Weights of a small multi-label audio tagger.
Training: normuon at rate 0.0098, 6500 steps.
Rows from block 2 of a small multi-label audio tagger, named by matrix and row number. Rows with one number belong to one neuron. Each number is 128 + 24 x the weight over its row's rms, rounded and kept within 0 to 255. All counts start at 0. Numbers have three digits each.
After each neuron's rows are labels from the 100 clips, of 14976, where the neuron reaches its largest size: "strongest on" is what is common among them; "loudest" is the band of the loudest frequency at the time of the peak. Only what is clearly more common there than usual is listed. The data: short read English sentences (LibriTTS-R). In brackets: how many of the 100, against the usual share in percent.
# gate: second MLP gate (model.blocks.2.mlp.gate.weight, 512x192), inputs 0-95
# fc1: second MLP up (model.blocks.2.mlp.fc1.weight, 512x192), inputs 0-95
# fc2: second MLP down (model.blocks.2.mlp.fc2.weight, 192x512, transposed), outputs 0-95

gate.454:140099091127082129133167156090130164153129098135158127155151110092158130167114132090160141137089092123141155080129137111104111121148111087093140090170166108152141105150104100140121141118091152132099150126116168098135137147095120165162132123117106120132083143144099167127138103080166107133
fc1.454:128121123131140142146147118150137129135142126108139152114090105111147081106197140126096106136144122143105140145166119143156134168128152172164132145103145141146097144121113147121152123158190126151160125131147090178116106103123148115120103113134112113142142130130158124108089138150104160061
fc2.454:101093158114145075135099108167134160113095124132124109138153087129111119146139099125125100141159165164119071146106145124151146105126127143143108158124117155134101125124140070135133119148125119091132116115089092124118093141112164095127129103092130135125116135171130118148143138136141151144
strongest on: the word "you" (73 vs 15.1); the word "are" (28 vs 3.4)
loudest: 500 to 1000 Hz (31 vs 6.2)

gate.235:119116123132108113149127172119120119144094134160122129126132084133114081152143126125115126112121130091125124117125122132126128107178090132143119130098132152114101165123118152128082094095148180146197119097142110154142153127154123125149170104138120082086104151142138057121107121102091089112
fc1.235:113107151125118116084150140138121125079090127118096142140115133117121116122170101136128132126175109042139073103095114147141158135150141110124143160123113153117124130108152108116124099082126135135141102137145156162097138107175113126153195097097136112132111135107105114157098098109073108102
fc2.235:119154121157140124151110155079115141108107111176100097133092101116107092151179129154150153173151128140176150123129119119123134106100152171145126114116138102144129085155189152111161131075118105132146137145071158121135113149144112110124172138093121104085124138108150100122115126155126152127
strongest on: the word "the" (58 vs 24.9); the word "was" (32 vs 9.9); the word "is" (25 vs 8.4)
loudest: 250 to 500 Hz (34 vs 10.3)

gate.137:117153105102135125128119120080138101128077147107142093123153127139089153155116120116160104163089115120132140154106115150108120135117109148147133103106123145089120176116118125141115135145125137137170100147120141144122119134105117105139132108075150094116131166137146162081114149128122099072
fc1.137:177127111089147159112122143120137137144154101158126155152126134132075176111105126146142111133126155120095129150140133114136136127141157107105150145123105091136109110112160151147147142112128121137118150111163141132139129104140155122098137144104155157147141180131115142152138137157142195115
fc2.137:162081137112114155118108092142144121153116111159118112119138154120123110140080127135121130136112143109188147142158143127114181146118124127070109175133111140133134198152161194114123153057125082101107150143148116129102150123102128131082111167133142147112145165121144125114117099124146148156
strongest on: the word "your" (54 vs 2.4); the word "you" (51 vs 15.1)
loudest: 250 to 500 Hz (49 vs 10.3)

gate.363:111164100131082129149136151070107142141093143134118146116089110152134090137157106119118123148133152141090118098147132105122146142075107131119140125132115116144159108075108091117107106139077100117113096130120125138133135151147104162109195145143137101128134106147133145124154090134118129123
fc1.363:136136106124122153139167140089140167150072119131129165122118083130101087142120084117134093170130146156132150116129092103125143147103117150118142121103096099160159080099111097134116125110089076144105130129107180095152113119132087109130210102148116103152095116152149162108165112147130119121
fc2.363:158132125131117112158124123137145130143129137159139123150099094139106170103138146170133119166087154145124133141135113101132134155139115099106129125145145124106116112101129121150123183148131143144100130129081122078173101171112099149134131125126130149099144153104155150141140132090123127136
strongest on: the word "what" (40 vs 4.9)
loudest: 500 to 1000 Hz (28 vs 6.2)

gate.65:146152159115117147142105133150111126127116117132115137152114109098117094081115091163115123118121157108140127108153104088114121092082123115115135106152190133071166159101084130134130106175115151146144138137068166115157116174123131134156133124120138039136135161139128118154139100127133102142
fc1.65:149147107132091116131134129099130076115142117102075085109135125127070150167106119151134177123168134127121137157107188122084106130139170139115127119128137103096116099156138136133109091146158138128159124129121138114110140123128141150139106104122120115118150134124126120140178120139164106132
fc2.65:155115131127172095148152133125167128101084130118165123128119140130107148089147127176173137125129150160117156162108120130165127146107138083099177114142122097149141118130088131128137107116067107141095110116101152134123173142094094142120145110122146135104122132149088126096152116127100146111
strongest on: the word "do" (27 vs 4.1)
loudest: 250 to 500 Hz (60 vs 10.3)

gate.259:139143145126142132135089164126100136104148111116084097144126120137146138082118132135164146125120116137163142089124147101132074136117125159140074143112115131153165142077125163135170140146130084127140084141117169155133165139107084159102126112075149136115112118171144138124130125145164129118
fc1.259:093145109094135144165100119084128148162154117159129124160153148096093142137152085129130083161149148131119155080146148161181159120118126114158118124147107161105122144128184137121103117125153174125098156115149145097116102148136130137167121152144137146116139154141107116173106167128149095148
fc2.259:109148135136086134114153115115098136163129152137116125114116154132157079124124142163128122122139153115152106141170099148104117153120142132114175071117149110113124130170123132135091186149161152146140094144115107130114130153121121127083103174135103138145121135113136157108146139135113134146
strongest on: the word "that" (34 vs 6.9)
loudest: 500 to 1000 Hz (55 vs 6.2)

gate.301:136149087161128137089102104141140140119184152123139147151102130140147155136107152123112132121134107124088116094133095111110114113170135148143120100124152164111136126094134143141105129094148112154103151098131135128139102123193152101114113127139128144161129110118102102125106154145109159095
fc1.301:117133123129115158118105118171125113123174141151128186121126162160157153125130128131122141078144092106100087131131147134154135117145146092114135119162106137136153097152168131120121159094133129156085127129147120108129111126169127115069118084132130156124109108113140093097106154153151142126
fc2.301:122150097151145103101156110140141125119106126110137183152108157203127129144164122109129134123127105116086131122093130121107121102120118176164084126125122140056155163109096052131156130126154182145119118116141129124083163146154130137120129127144129130171148094125143109102119138100144099129
strongest on: the word "do" (30 vs 4.1)
loudest: 250 to 500 Hz (64 vs 10.3)

gate.333:101153162123108116118128158117117099096126111113112121130152121155146087117139124158090167154145100124126142110121115107090158129123133111133138137097148158119078090116165125147130123101102129171120117072124134148146113136127107132149155144155130134141108178163107174124106147145059110097
fc1.333:155121185110110080091117083110101111115094147125116138162160128153148144137146163098164127130128076137132114135165123115116179097187160102132142155119090109104107156134127172165119117139157085127130166103105108150111132115146104113120152159160130112098130121106137109097161118126097113110
fc2.333:128135140138146110118129140107137137116137123147190092138153146151094091145121104095106136097114092165190117101136105094106080134152140145152115154108147108120121098131160143136107127109123175147122138165107143117203127118152090162134168131122087118128097117156144088147125101139124096155
strongest on: the word "the" (91 vs 24.9); the word "old" (26 vs 0.7)
loudest: 250 to 500 Hz (53 vs 10.3)

gate.66:130136126152126125156165131085080070124133104121163148131141122114116092102151134122094127094097177126113113117040167113143116149083126091119137112138140103108104160150113075117157135170101047140137120155143139155099125168121119109125108106110103133124141139178137148137098119143118130138
fc1.66:170101134177134153123094167164144136120105151128121100146123174104138138122111127110128132127126169136100107084141119142131156115103117116135158119122174061111132085187180092085180184132126134129121152129151116137114161113135093175134132116126143132138123135107141138118112100159108138129
fc2.66:155132142176145158096104112163110159147146122118073111127099062142082144119137132150084129116099148154135108120126104117130101075137105129161097177134130121126122136136144125115135120132131137120114177148167079120138188144120051101088122159150135140124155118155100147094133186117136107135
strongest on: the word "not" (48 vs 6.3)
loudest: 250 to 500 Hz (37 vs 10.3)

gate.97:115118160120132115139176086082149167136161119101107100132090117111092136102158125134134133099095104126092180104101161109135104106098118133143133114134130087110115122138086128123118156114130108130117125094113172147176107138124164102101116142154144141189162122168116114095084071143102114144
fc1.97:096131155159150103148165104106137120110142136110100098108114121093100110086151145146130116107080076109122146115126160088119111114102140121154136107122112096120106090140140162114156145106097060147096111101118172152158123126142162124117168132142176164161148136167141112139085108139123122125
fc2.97:149109144071124160117129130130132122113128133146114156133116130135097149127134093103136126146180094145171147087146087120195127114137171147164112136134118111088152139161115117117093125132150117130126128152106162126115079137110103114126168140177124101121093113147138139128127153179149091166
strongest on: the word "the" (100 vs 24.9)
loudest: 250 to 500 Hz (31 vs 10.3)

gate.289:166112135169158115132128149132151115121135132132147121129131137133141102145159092098121125193093082079096103139116134091095182084125126086124164170144106123151131120114073178168135123111119134101109130096116161147144120096125127118080109107088161131136127125133144130081118154122123100108
fc1.289:114098126075111158167132119133147141160120170124137133135119061148135181145130138137154116098110106112137070099134116169133144170190128146094140088129123096112106130129180138133142158144133122110155129119154125093096161133134146131130209151122125130102135148143142115156138113132092135135
fc2.289:106146118114117149116109130078128106081115119095127139132081102144101134088076132078101131173128129095112108103155135103108114129083149094095143102131147139119091104126129172046103118136169123130132125141113140107098134087140138136141110118111168127104122119088146102139127113105125105147
strongest on: the word "that" (43 vs 6.9)
loudest: 500 to 1000 Hz (34 vs 6.2)

gate.444:160140087131128122108133129099118144115123162126151149119139128154098145113123126138094093126197149125164142175131139106126136152112124118139128130117172098110096158145090166109113108120147164089136147108126132119121106091139197177145149113168126115136132115093142177179140144106148117088
fc1.444:129135157129119138108136078150155113113116141158112129125118125121164126123152090112131131144117140161133159148123140172117125117105109162085130139123103106118117148077112141127093158112118146114122171127089144142093118190138106155081140162117163150107128100117134098134135091147124117119
fc2.444:118172176132128079072173148152100124158149137123120148140126135125107130138133190129116138116110148116095118115074089104171128146090086178132090150133142114147135107097138137104121126129112136137110137100116106119096123123166154190142160098135135100109152125132139099125117132095153148092
strongest on: the word "not" (79 vs 6.3)
loudest: 1000 to 2000 Hz (27 vs 1.6)

gate.212:128083081128121118123119144095145155139119127143105119134128121135095135112080114092084120070124097109144071120147142084090173172104121123152141097141116145168122124121141108137105083150178133153158143135176075129139132121114128103080138138131121105081143084145118110140171097143115156121
fc1.212:138136149095146144143166122127100144135117133094164127141105103160124138090145155141152141158142128146106156177124130148154117125138125130135081178134132147116141135103126117105168185134103106122112144162115119147124133143150140167116123111125085123159135153164126140112094151122143109123
fc2.212:128117165121095075096070118136137153105175114122114161140142133101134121136147137149100115141111116079096153157111084095142126168146151136114145128108107134114117117143143114154154124134042149136113156126164152122132111170110125135136140141168136111125105114120121134117125177145139133117
strongest on: the word "was" (30 vs 9.9)
loudest: 250 to 500 Hz (47 vs 10.3)

gate.62:119118131132142119178152104135146113128145160084108115112112111125130098115136135132105134135094152115116152122147163174106113106091083159166110124113139164107149116156120108123114102148135120182150172158081117139119153153156145161116105119124125131117109125116137108086157107124083136136
fc1.62:107110152124134096169111115142182132149140127124134143114124121106118131126136109121139136146116119127106100149105094163121113130105101135169118151135150094107123111143108110150104142136097132136163124127147165118119135146142142163107161092086138097135148202161130154149126135118112115125
fc2.62:118191154147177146113140145101127129100124130122111084162118125123139123171141129117127095152093180178127162111100094124131140127124160134102090122113144119132180107140141108148125122165153114162158088126092108111143144110178134143127096133155120141148084094096099122095136114186097148139
strongest on: the word "your" (54 vs 2.4)
loudest: 250 to 500 Hz (41 vs 10.3)

gate.16:149124127091128106143125138127141129156161122132124090143117107116142126116116169153119156120110106110131171121167145100130125103101114124065103153103117126119123178100108132169149148122125148146125126107168125134137109120143177086104108160116131093132126119126108106109118160157118093132
fc1.16:115128123138136173131161078127138120113108093131167118151125109105169136105107106135125150141134136080141137130134175174170112125102106146099118115154093164150178136130101098136107106133100153071135128163091113100141098156118117106138136152145111118122164121172128123092125133104131115119
fc2.16:126140087106133102112141112135154122139179114094135169137116122132131097100110177133092131123174102137118114123102121149084127118185140103134138131117133128111126101159119118085137100086153115164104077138191149135122101150150122162141161104112164136088095118053157136110165148136114113119
strongest on: the word "you" (39 vs 15.1)
loudest: 250 to 500 Hz (27 vs 10.3)

gate.30:125132136144141100133133140161134112088083098098093082110159115150108136098162147153128140121122104100130122095154124108101093100120149154181090137131144105106102120132122154144141118132153127122146144106133174116144075112166119134170140160130119155119083112142141116106113172156140140132
fc1.30:127125123122117193116125132150129117137130142159130133129078119151185123101128130152107113109107125132133128145136129139107100159112096167145147101147129125139130110141130168117124099152135146138124087161131104111057090144084170110101134152144144087129140153145146139135105113155122111157
fc2.30:114133149061124128108131116130136154173129139137138089104127151080069092131093088101158123102101121107107138137141100174135099103122090121154114088159136106139133137120137167174138102143124094145087136134137142153114125130099116096145088099102095176129130147126097118121104153139131121098
strongest on: the word "the" (97 vs 24.9); the word "to" (37 vs 14.5)
loudest: 250 to 500 Hz (46 vs 10.3)

gate.288:143123143122163156126151106121165105175171141102149075092095133141137155106091116129163130085126138103135153109089154118118159110138138116126118101119134129122115119040123180159119144144144124098144114110124102142117093118142110111087165125083129125159123122092117093132114139133170148110
fc1.288:150102132170115154120114132124117154126109142139126078132156154137175155109116103142159140105092122123144157144098154128174115133115105117063073118110118130139129132076113149111120105135148110102130108114146130152115112138095107113138120078116163121144091107133123114131095127100166148101
fc2.288:090133139112166131127149146101108127124122142106099114134126120110124113163152136090140159104146125130098125117117096092170132112111122132097125138115162149134163088129094150112133142086115182146108113102117137126165154117129111118077146169150119085115125120066142131140118167094149081142
strongest on: the word "that" (42 vs 6.9)
loudest: 500 to 1000 Hz (26 vs 6.2)

gate.283:111115123115070095120052096134124136121139080109153144183159143130149103153150183093148131099119091137110095125147164153128150136130091154104121104100135198123119104123154144101112107131157124142113169123115153136139119117147165147166091158109109078126096136101127121134108121111129124098
fc1.283:148185129143192138170184153152134117127114173124121152136134140140129076121138085129118117164154098148145159140140121126119089122095130170138097149167105125129125119110162119150152115118069144112144134114164138144111139134145079126102162138122134176151171130158128140122166126140126084161
fc2.283:132130136145131135115145124097067116103114123088145135138117142135122118170112123156123131133110185118084152144141164103094074136160139089151136146116103125101134062101145145116153158107092139146110137094136113119133124192118112124095137170151103117131150135149093138122136133117137134119
strongest on: the word "think" (86 vs 1.7); the word "i" (61 vs 18.2)
loudest: 250 to 500 Hz (46 vs 10.3)

gate.190:145103110173113134172154125129124143154149129132102110130124113112079061159147162161096161125140111136143087128161162124175130116164104139133106071104115119130100110151105163093115113109129108151125131147139114181151154145156144153155135131113118142129109102121106124111119124130119150098
fc1.190:134071127139113096125129134149108131122165145116111138169084123135111119110145088106119169098126108112097129057162128135118106082137120100135126083134120101148133096174131145123120127112112102133099139130137115127135137127127134134150146152121122094103140115156117117105091158131166165108
fc2.190:136132121101128131133126187125132137131106088153131120141126141115160165121114110136171168129130136121109129169086106137138171099127129138137140117140123132097082125079099138128113168120150097144156141160181100106163104126150149125163123156149127152139153091131123099117138102150119143160
strongest on: voice: female (85 vs 54)
loudest: 250 to 500 Hz (30 vs 10.3)

gate.204:142123158119114128094139168082130083127147172180101137128114134145105085103113127120095090127123113107145145181090142124128113146111119108119135154148112163102137115110115117125158122104087169105125118185141137094131095070111135122064145082131128118135108114134125150141139130134129135130
fc1.204:134102134133128121120112183133134099123138152109161147157174119158127090113126110098130181105094143105129129145124128117146129132120093132142105102117134111133088133118123127140084187155103125112106110123105099084091128149136130159134114127112100125112166154094122092128133107132158100082
fc2.204:120130158125110135120117128126092095174139160121114143131202130174158124117131143129103089129115153166093110156088111103088138144125142092109125127157148152181104148125156101138166126136126152132182136111138119139137106125116151160148079094147175122136156118133090123061122139112110122133
strongest on: the word "what" (38 vs 4.9)
loudest: 250 to 500 Hz (41 vs 10.3)

gate.14:126147143173118133128148099137148131113085138119185135133126120096099167135118153160129127142129102111083151132063185147118153159091131134153131147114095095128130139105133108154090138106080124120129120123079093138118157121169124123170088134119148129172117133121105156124097110078091168122
fc1.14:091143102158129110119133139132114181127082107116098122150108124120144075145120149138177130149120102108133137121102135095100144127165084153164122130162127120132207147095133111145102136089176105124142074127122159112106119144146145152124108109140161161132072125129164113148107136150078130113
fc2.14:125138120120144116156161135125136133130141111136121129118125147125124145093141094103131171135109096172104120116142127103123093136188131104127133085103143104162124156129150138143164095158058189160119124111120167144118163162150123128157119097112148110126101174144148177118109115105116133154
strongest on: voice: female (83 vs 54)
loudest: 250 to 500 Hz (28 vs 10.3)

gate.111:130168136142126135119152082106082130121115140145114155174158153152074159106117152123101111154145142167131142153151158125130083107144144129141106135142136140146113117117135148154144098150147119130126098106129157101116106103147133215131154100112119096126109140088143157123152110120161137132
fc1.111:127070121106136147124108152180150146102127103096155157111139107142155122101112104116192128099139135109156148128123114156136180152124133123121164122124125124118126124145140099123116156129091123133139180132107117116106142150116129080147149121151213144112129125127151125135102166131127138124
fc2.111:150124167122135162068145146133128123130092120123151150079110110111125113135111075116128083133098133165124169140106110135141110106098102154148139148101086163111094088146172135167147121103131106136163134112142139116142131111117137148142126161116143094136164073120124114139141147106131121079
strongest on: voice: female (84 vs 54)
loudest: 500 to 1000 Hz (62 vs 6.2)

gate.81:113116111175136116143096154116122141131129133114118106088112098094114128145124168119105092143107094161106167115076092162138138099150130094123097157123149119169108136139115073121110127085165114110129101160106141137081154143154117156110122159172115099141132160108087112159159079143105157130
fc1.81:174136098154112121143163106103109115158157111096171162114091115133102146157133180148181150119151145132153147095115144101106137140145122149164157128114123118086144142063153122148118134155127132123105167143106134133138115106120126112159110128178135116121120072156096114139160150162102135135
fc2.81:136100167095125152115119142108135152134165122168149143124158152130143105094130121118140096134107133123129082134149104177127125145150116117144143136109106138165118120143159122121129135105097114138130163147148092088149181137151205138109094142104146106098106122138162149148150093134111107146
strongest on: the word "not" (33 vs 6.3)
loudest: 500 to 1000 Hz (27 vs 6.2); 1000 to 2000 Hz (25 vs 1.6)

gate.209:119143149128127110139121131128094156147111109121199146107139111112083112119151136132102112129149096128140134149112145133090117167090144098155147152075115104100147128167109124105100132158103116111202182141124113116193110161113136096147121117124137105130133153161124139125155120161162142137
fc1.209:124138126139132131108142116129151119150130114103095135145086106146173133153106148141135099175049159151145109145147151180130100145134119128095121086156131135157121185127157087159163094118125153175063104146127122128093151113118117162105124128119112136151126129158139175123082163106092098123
fc2.209:124148096139163111141143122101107095106125137154138152113127111139139114078127122132126121125138135138103157114116098106176100132133085179087141134163182098126114115101159165152077131105138124095135133112121092122120118113168142125163137122115113095137112138094141117092087102113127128171
strongest on: voice: female (86 vs 54); the word "it" (42 vs 12.9)
loudest: 250 to 500 Hz (29 vs 10.3)

gate.172:142120146104163113142106088135132154107139108173114091120153156160102120171124138118099119134117116116122142111115103125120120120167156104107157129164124135084135168140148092138120097112095120141098147093082127123157147124126164131128125135112128106113115154118099123147141116121170172140
fc1.172:143124154141143135127105100190165140180119149169142118143123154171153113138114096101143187110145133144109142106148104087131105153130154132137107090142120160126147119124128149134092169115114079155114163111128121134151103103151159139086114137077186096130150123098134151144125136119147156150
fc2.172:109101175093131082126148124144056130102150129133133158174123114143141112140118120124173088127163155113131141153113135114134124153128109161150123108142093126097118113131143160117122115111151191135127207133124129127089153141103121124073093135140107114177100149126136104145113140132118110095
strongest on: the word "do" (40 vs 4.1)
loudest: 250 to 500 Hz (52 vs 10.3)

gate.187:098128112154125150102124126099151176133133110152121149121132140124141144135141110186105104115113147132114131114108116080125105080074076150107149146093064124160115112093096103131113111098120133107105153129130124120122156120159156090124112141178125127114132199103097116147154129144113112106
fc1.187:132111112147187145148112140112102151091134105115143152098088145100142156147156158117131131121175126191119129145115093143154106189111094154099106148136122106126096137126118126117109106148132126126108110148149108127114113151133130167158145097186122104159165097118121142112104115113126101102
fc2.187:127112074128131076147111137108125163119112132135135164129150066144193119121120120134139122131139152130117120126138099108143126089126137144118097156132147097105108119160131131147151101105126114109084166118133115184106161105143132152118148172164131139130126190120124115099119091178163126126
strongest on: voice: female (83 vs 54)
loudest: 250 to 500 Hz (41 vs 10.3)

gate.144:153137155150140121146097155134125102114094129130123095117130153125072096091097111113119116142138191125136183130148156154151123164124128092138104152136096129116123108083126125127150119103131136148112131132103101132109106156136125107114153140087139099127142129095111149100129121145137135103
fc1.144:161142091148131136158149092140112137132142151149130131124136104101154156138151113080109125128161097161104124146122112138136145106144165162121109125215110105134132117125112143129105170108114090108141114188147120153120136120130129109100141147128106108145140101137123121147091123106101145119
fc2.144:127143146087176145117082125089111112133138090114165118115106108107155123136143119119114160130088116176153082145097114101125105158108093132129128109118126158138112117183148138136124154137147120082132104145150134124131087147128129179076142087120151152122126119145186079146150123082131113144
strongest on: the word "not" (28 vs 6.3)
loudest: 250 to 500 Hz (28 vs 10.3)

gate.323:141109090076116120082117126095143133141109096138124156145130127137174135125153117131135120129118131148127108122137105082174136116134193106138127168143167085110108125167150142129132073187068101119136103157114140145153097136136101091115114151157164132095157106109127109175127133084112096184
fc1.323:126107104112115105103118170096135153124096117119119140145130124117157155151098096133110124121162139144167112137135112063166155117152126128119155136123122068119079160132097133158080054172098148144143130103088137108141110125134101115129131161135140122088171162188136111130116124107122131147
fc2.323:103133109092137133154092138131140178105147120153144092147126135085110150127139167128110106165138121152128128141158101086159112106136127131156163091127123124138094136106141145167151097121123154128110131133087116116138122113140122151114153147121113159139138161144112104121125117097125097153
strongest on: the word "you" (70 vs 15.1); the word "do" (68 vs 4.1)
loudest: 250 to 500 Hz (32 vs 10.3)

gate.139:144117144154124125156111144132113114165142121131124131151147113121141113119137142150123122154137130132090139133097145106161130098151096124111117119202155145082088106130094137165163107133117135096111114111152125133125090139126129164111120180125175143134162113127119127116130131081123103134
fc1.139:172122087096117077135097102102135092141140127142132169152158122140111116124104182132090133123148121154076117122108131106162106128131153137131148093172158095108109118142122109119119122099141155097134114115098116137129148144142126177069146145135138118141156120133138085142104152084159096114
fc2.139:138130121074169133147135153131124119095114155133127155161113099107116107135169129127174134171150138184103120146133124153100113107177155115124161171146132112134148142130153164180121157113129108135118107121106134179157114128141144143111134166157127141126170129093168100139142115094079125141
strongest on: the word "do" (87 vs 4.1); the word "not" (29 vs 6.3)
loudest: 250 to 500 Hz (39 vs 10.3)

gate.387:134152158121108118162082112103117150178119095131146123165094087140106144156139149131094169118155170126096119168133125066145092112099127089102121080142150100114111132156133081163095089157125139144134129173116138099102164134125145175130120158085163124140128127112115103117127124120186115140
fc1.387:149164127093116119156132104145102120157093106122109162146148166123138161114107175108127146107114143154130135192120131122109108078115117078144084132072119109082135102147124150158164123143165176121120101114116187170093104126105127119101146185142137133160149138110157093132092136130124136150
fc2.387:119138112095161167135103159134162105104122106129137145136126122105096113150156126139108141157137139163115179124168105090124104138157122128120138150143120131067099142154107148143197100117107109110138122109144121157142142117126115127110151079133158150094129143156144116128088148107144059107
strongest on: the word "do" (69 vs 4.1); the word "not" (27 vs 6.3)
loudest: 250 to 500 Hz (40 vs 10.3)

gate.297:118106117123125106162129142105109111152125151142108103102118161111103118116126102103101136176164118126121168150156143123185123092144168130092151107154114097116112112090136110145147071101116162120116132140090113113131115115133094150129144159147131134171133137105133097104158114117112203098
fc1.297:103121080128124134115185140116088111134131122073161144152133105105092156127152092137102116113138119155146112140117119174097139150152153147149151125140126097101113152151071143117174144122113139150118130158115106125125088128112129130163109150146128178167158128116106093137149144146143147104
fc2.297:126160103135142133134133140114142128081143141144143084090161127104143115127137117102119111086133123098157115140091143115097093109152098065136121111104193082151145137134086121123097140139088114169100142137096147147116117147133138139105140100116110130128130145164104133112101126145110117137
strongest on: the word "the" (50 vs 24.9)
loudest: 250 to 500 Hz (27 vs 10.3)

gate.23:152083177118125162145177133120101133116102102080109149097136128105133104109136153111113085122182134079151089146142148080133130122121128112114112130097115121108148120162106118152135125113127119155158126125078130141174120132113161096124118145143139140175153137124160114130130127128157192093
fc1.23:156102131111166171100099112124098135151113132123120142128108120106150150107089157141084127127157137111114096147137120097138111085123103119097118160116139131132155107135119125103142133118136116128129097163112159137150158107105155154172117097102113132142164156142121103115130097137136147147
fc2.23:132149186111136141161166150131135153134148138169134154171149108168146140123146119168109108112125134122113092109097138143145122139145086148129090108080151125147159122079110114171168146155094100138159173161152108128131134110121105119140181128099075128150115074113140138141115146136125151094
strongest on: the word "that" (32 vs 6.9)
loudest: 500 to 1000 Hz (38 vs 6.2)

gate.407:130153135133154103103139135125148091171082128146081155124163125142132087084110137172173103139080150155121127105122131142137153132174126171126118117114121155139068128148149106136132146155115148137089157129078132153124132123086117097134136071132142135086121141132130111129143124121122115144
fc1.407:135102154154060131136107096152147104176137121120160145137123117131140132103127174110092131181172136123121081147168141109141132127163116116131128134168093144114094094126133129113140171172114100109119113106115093117113101172074096120142089162127160160134104123136142164097152116099114151135
fc2.407:128139124125113125125134143159129109153145128141124122123139176069120101113144174153125168130142117167157132128173115096122133164130163115098142112162112131119134105119086156130123112125154153139143161072126136145159169117149153137098091145146142106176100127149090124106157158147140108113
strongest on: the word "was" (70 vs 9.9); the word "it" (37 vs 12.9)
loudest: 500 to 1000 Hz (25 vs 6.2)

gate.146:099147130091112107131132083132103095107129140141132142095173095123091093155131089110130119113108129131141176147084125119139120122145126108120153129117141111106140134091098159081121137101106124119142101118115125138128159155107125133107162112141122110146139121144105130129102179100181122152
fc1.146:131102133104152104159109177114152144117177137117151126140081147127141153141145148100134102116144093160116123089162134136132111161121176091128124117132113114101093129141159131167168103152189163133085182100130106099123113082122123093135116141112105148119118101118106144140161095140083166144
fc2.146:126169100081117115096106137130131102174136168103106128131115152098086130161115160114115148108139158192130142161134109120133135124133127128121140139112128133120114141108159124113093136109109118113127095118096137118152135165098096132174109155104139166101134142115158106147175147134132136163
strongest on: the word "that" (71 vs 6.9)
loudest: 500 to 1000 Hz (50 vs 6.2)

gate.370:107133144125114078137169102113159115120131111118152115121110138092129081109127152093160151142147105107091150122139172142121095101118114140128135123110151157139101202112168146096090111157143101157172126118129112114115144109114110115101098093107114156140100145120175114098087115108166155117
fc1.370:135100135134126098126097105139117144108106128149090114112113139126095145113115151116127142182095126137144154174134107142111124138094169116146179110134136107111120089083129090117087135144112116168149181134160117089116130127132136146095140109132122155165192187158132130159138125128095128116
fc2.370:095113153161113113179133180133145087130116140123174102131110131124139105106135144188093094164130155119114130113135116141111071113121142094138156120146165097150134120134118119190174121136141141129116136163107130150125110106153117143113150142143109165124113143120107139136116133140088135150
strongest on: the word "you" (70 vs 15.1); the word "are" (43 vs 3.4); text has "your" (27 vs 2.5)
loudest: 250 to 500 Hz (71 vs 10.3)

gate.416:204145096113164107121109133102163068128102105105127154118164134101134124127141102171087127139109134120149109108152096137189114111144060116122124118092119118156150118167118137110109129117148090111126131134151148107139135107160124096129160118159129134084111153125120146145151135137119100107
fc1.416:183117115155137106105108133106143105112133120155137141137149132119100116105107128124102148111140143151137107132110136158136138126126092119136128128146079164153173061174129134186097149092124115083151135131121124083158146117106187131131129148142134148126146166139163110158123118063164125149
fc2.416:145092110123124147150067088150136116195099137105120119171135142136136124104109133118085068131117131107138085122127123161132134109081124120112120094132086089096100151140117126097145119120208100102159134130140144126119133142109142135156105151116121162117087086135159118118155145147147138106
strongest on: the word "think" (65 vs 1.7); the word "i" (44 vs 18.2)
loudest: 250 to 500 Hz (30 vs 10.3)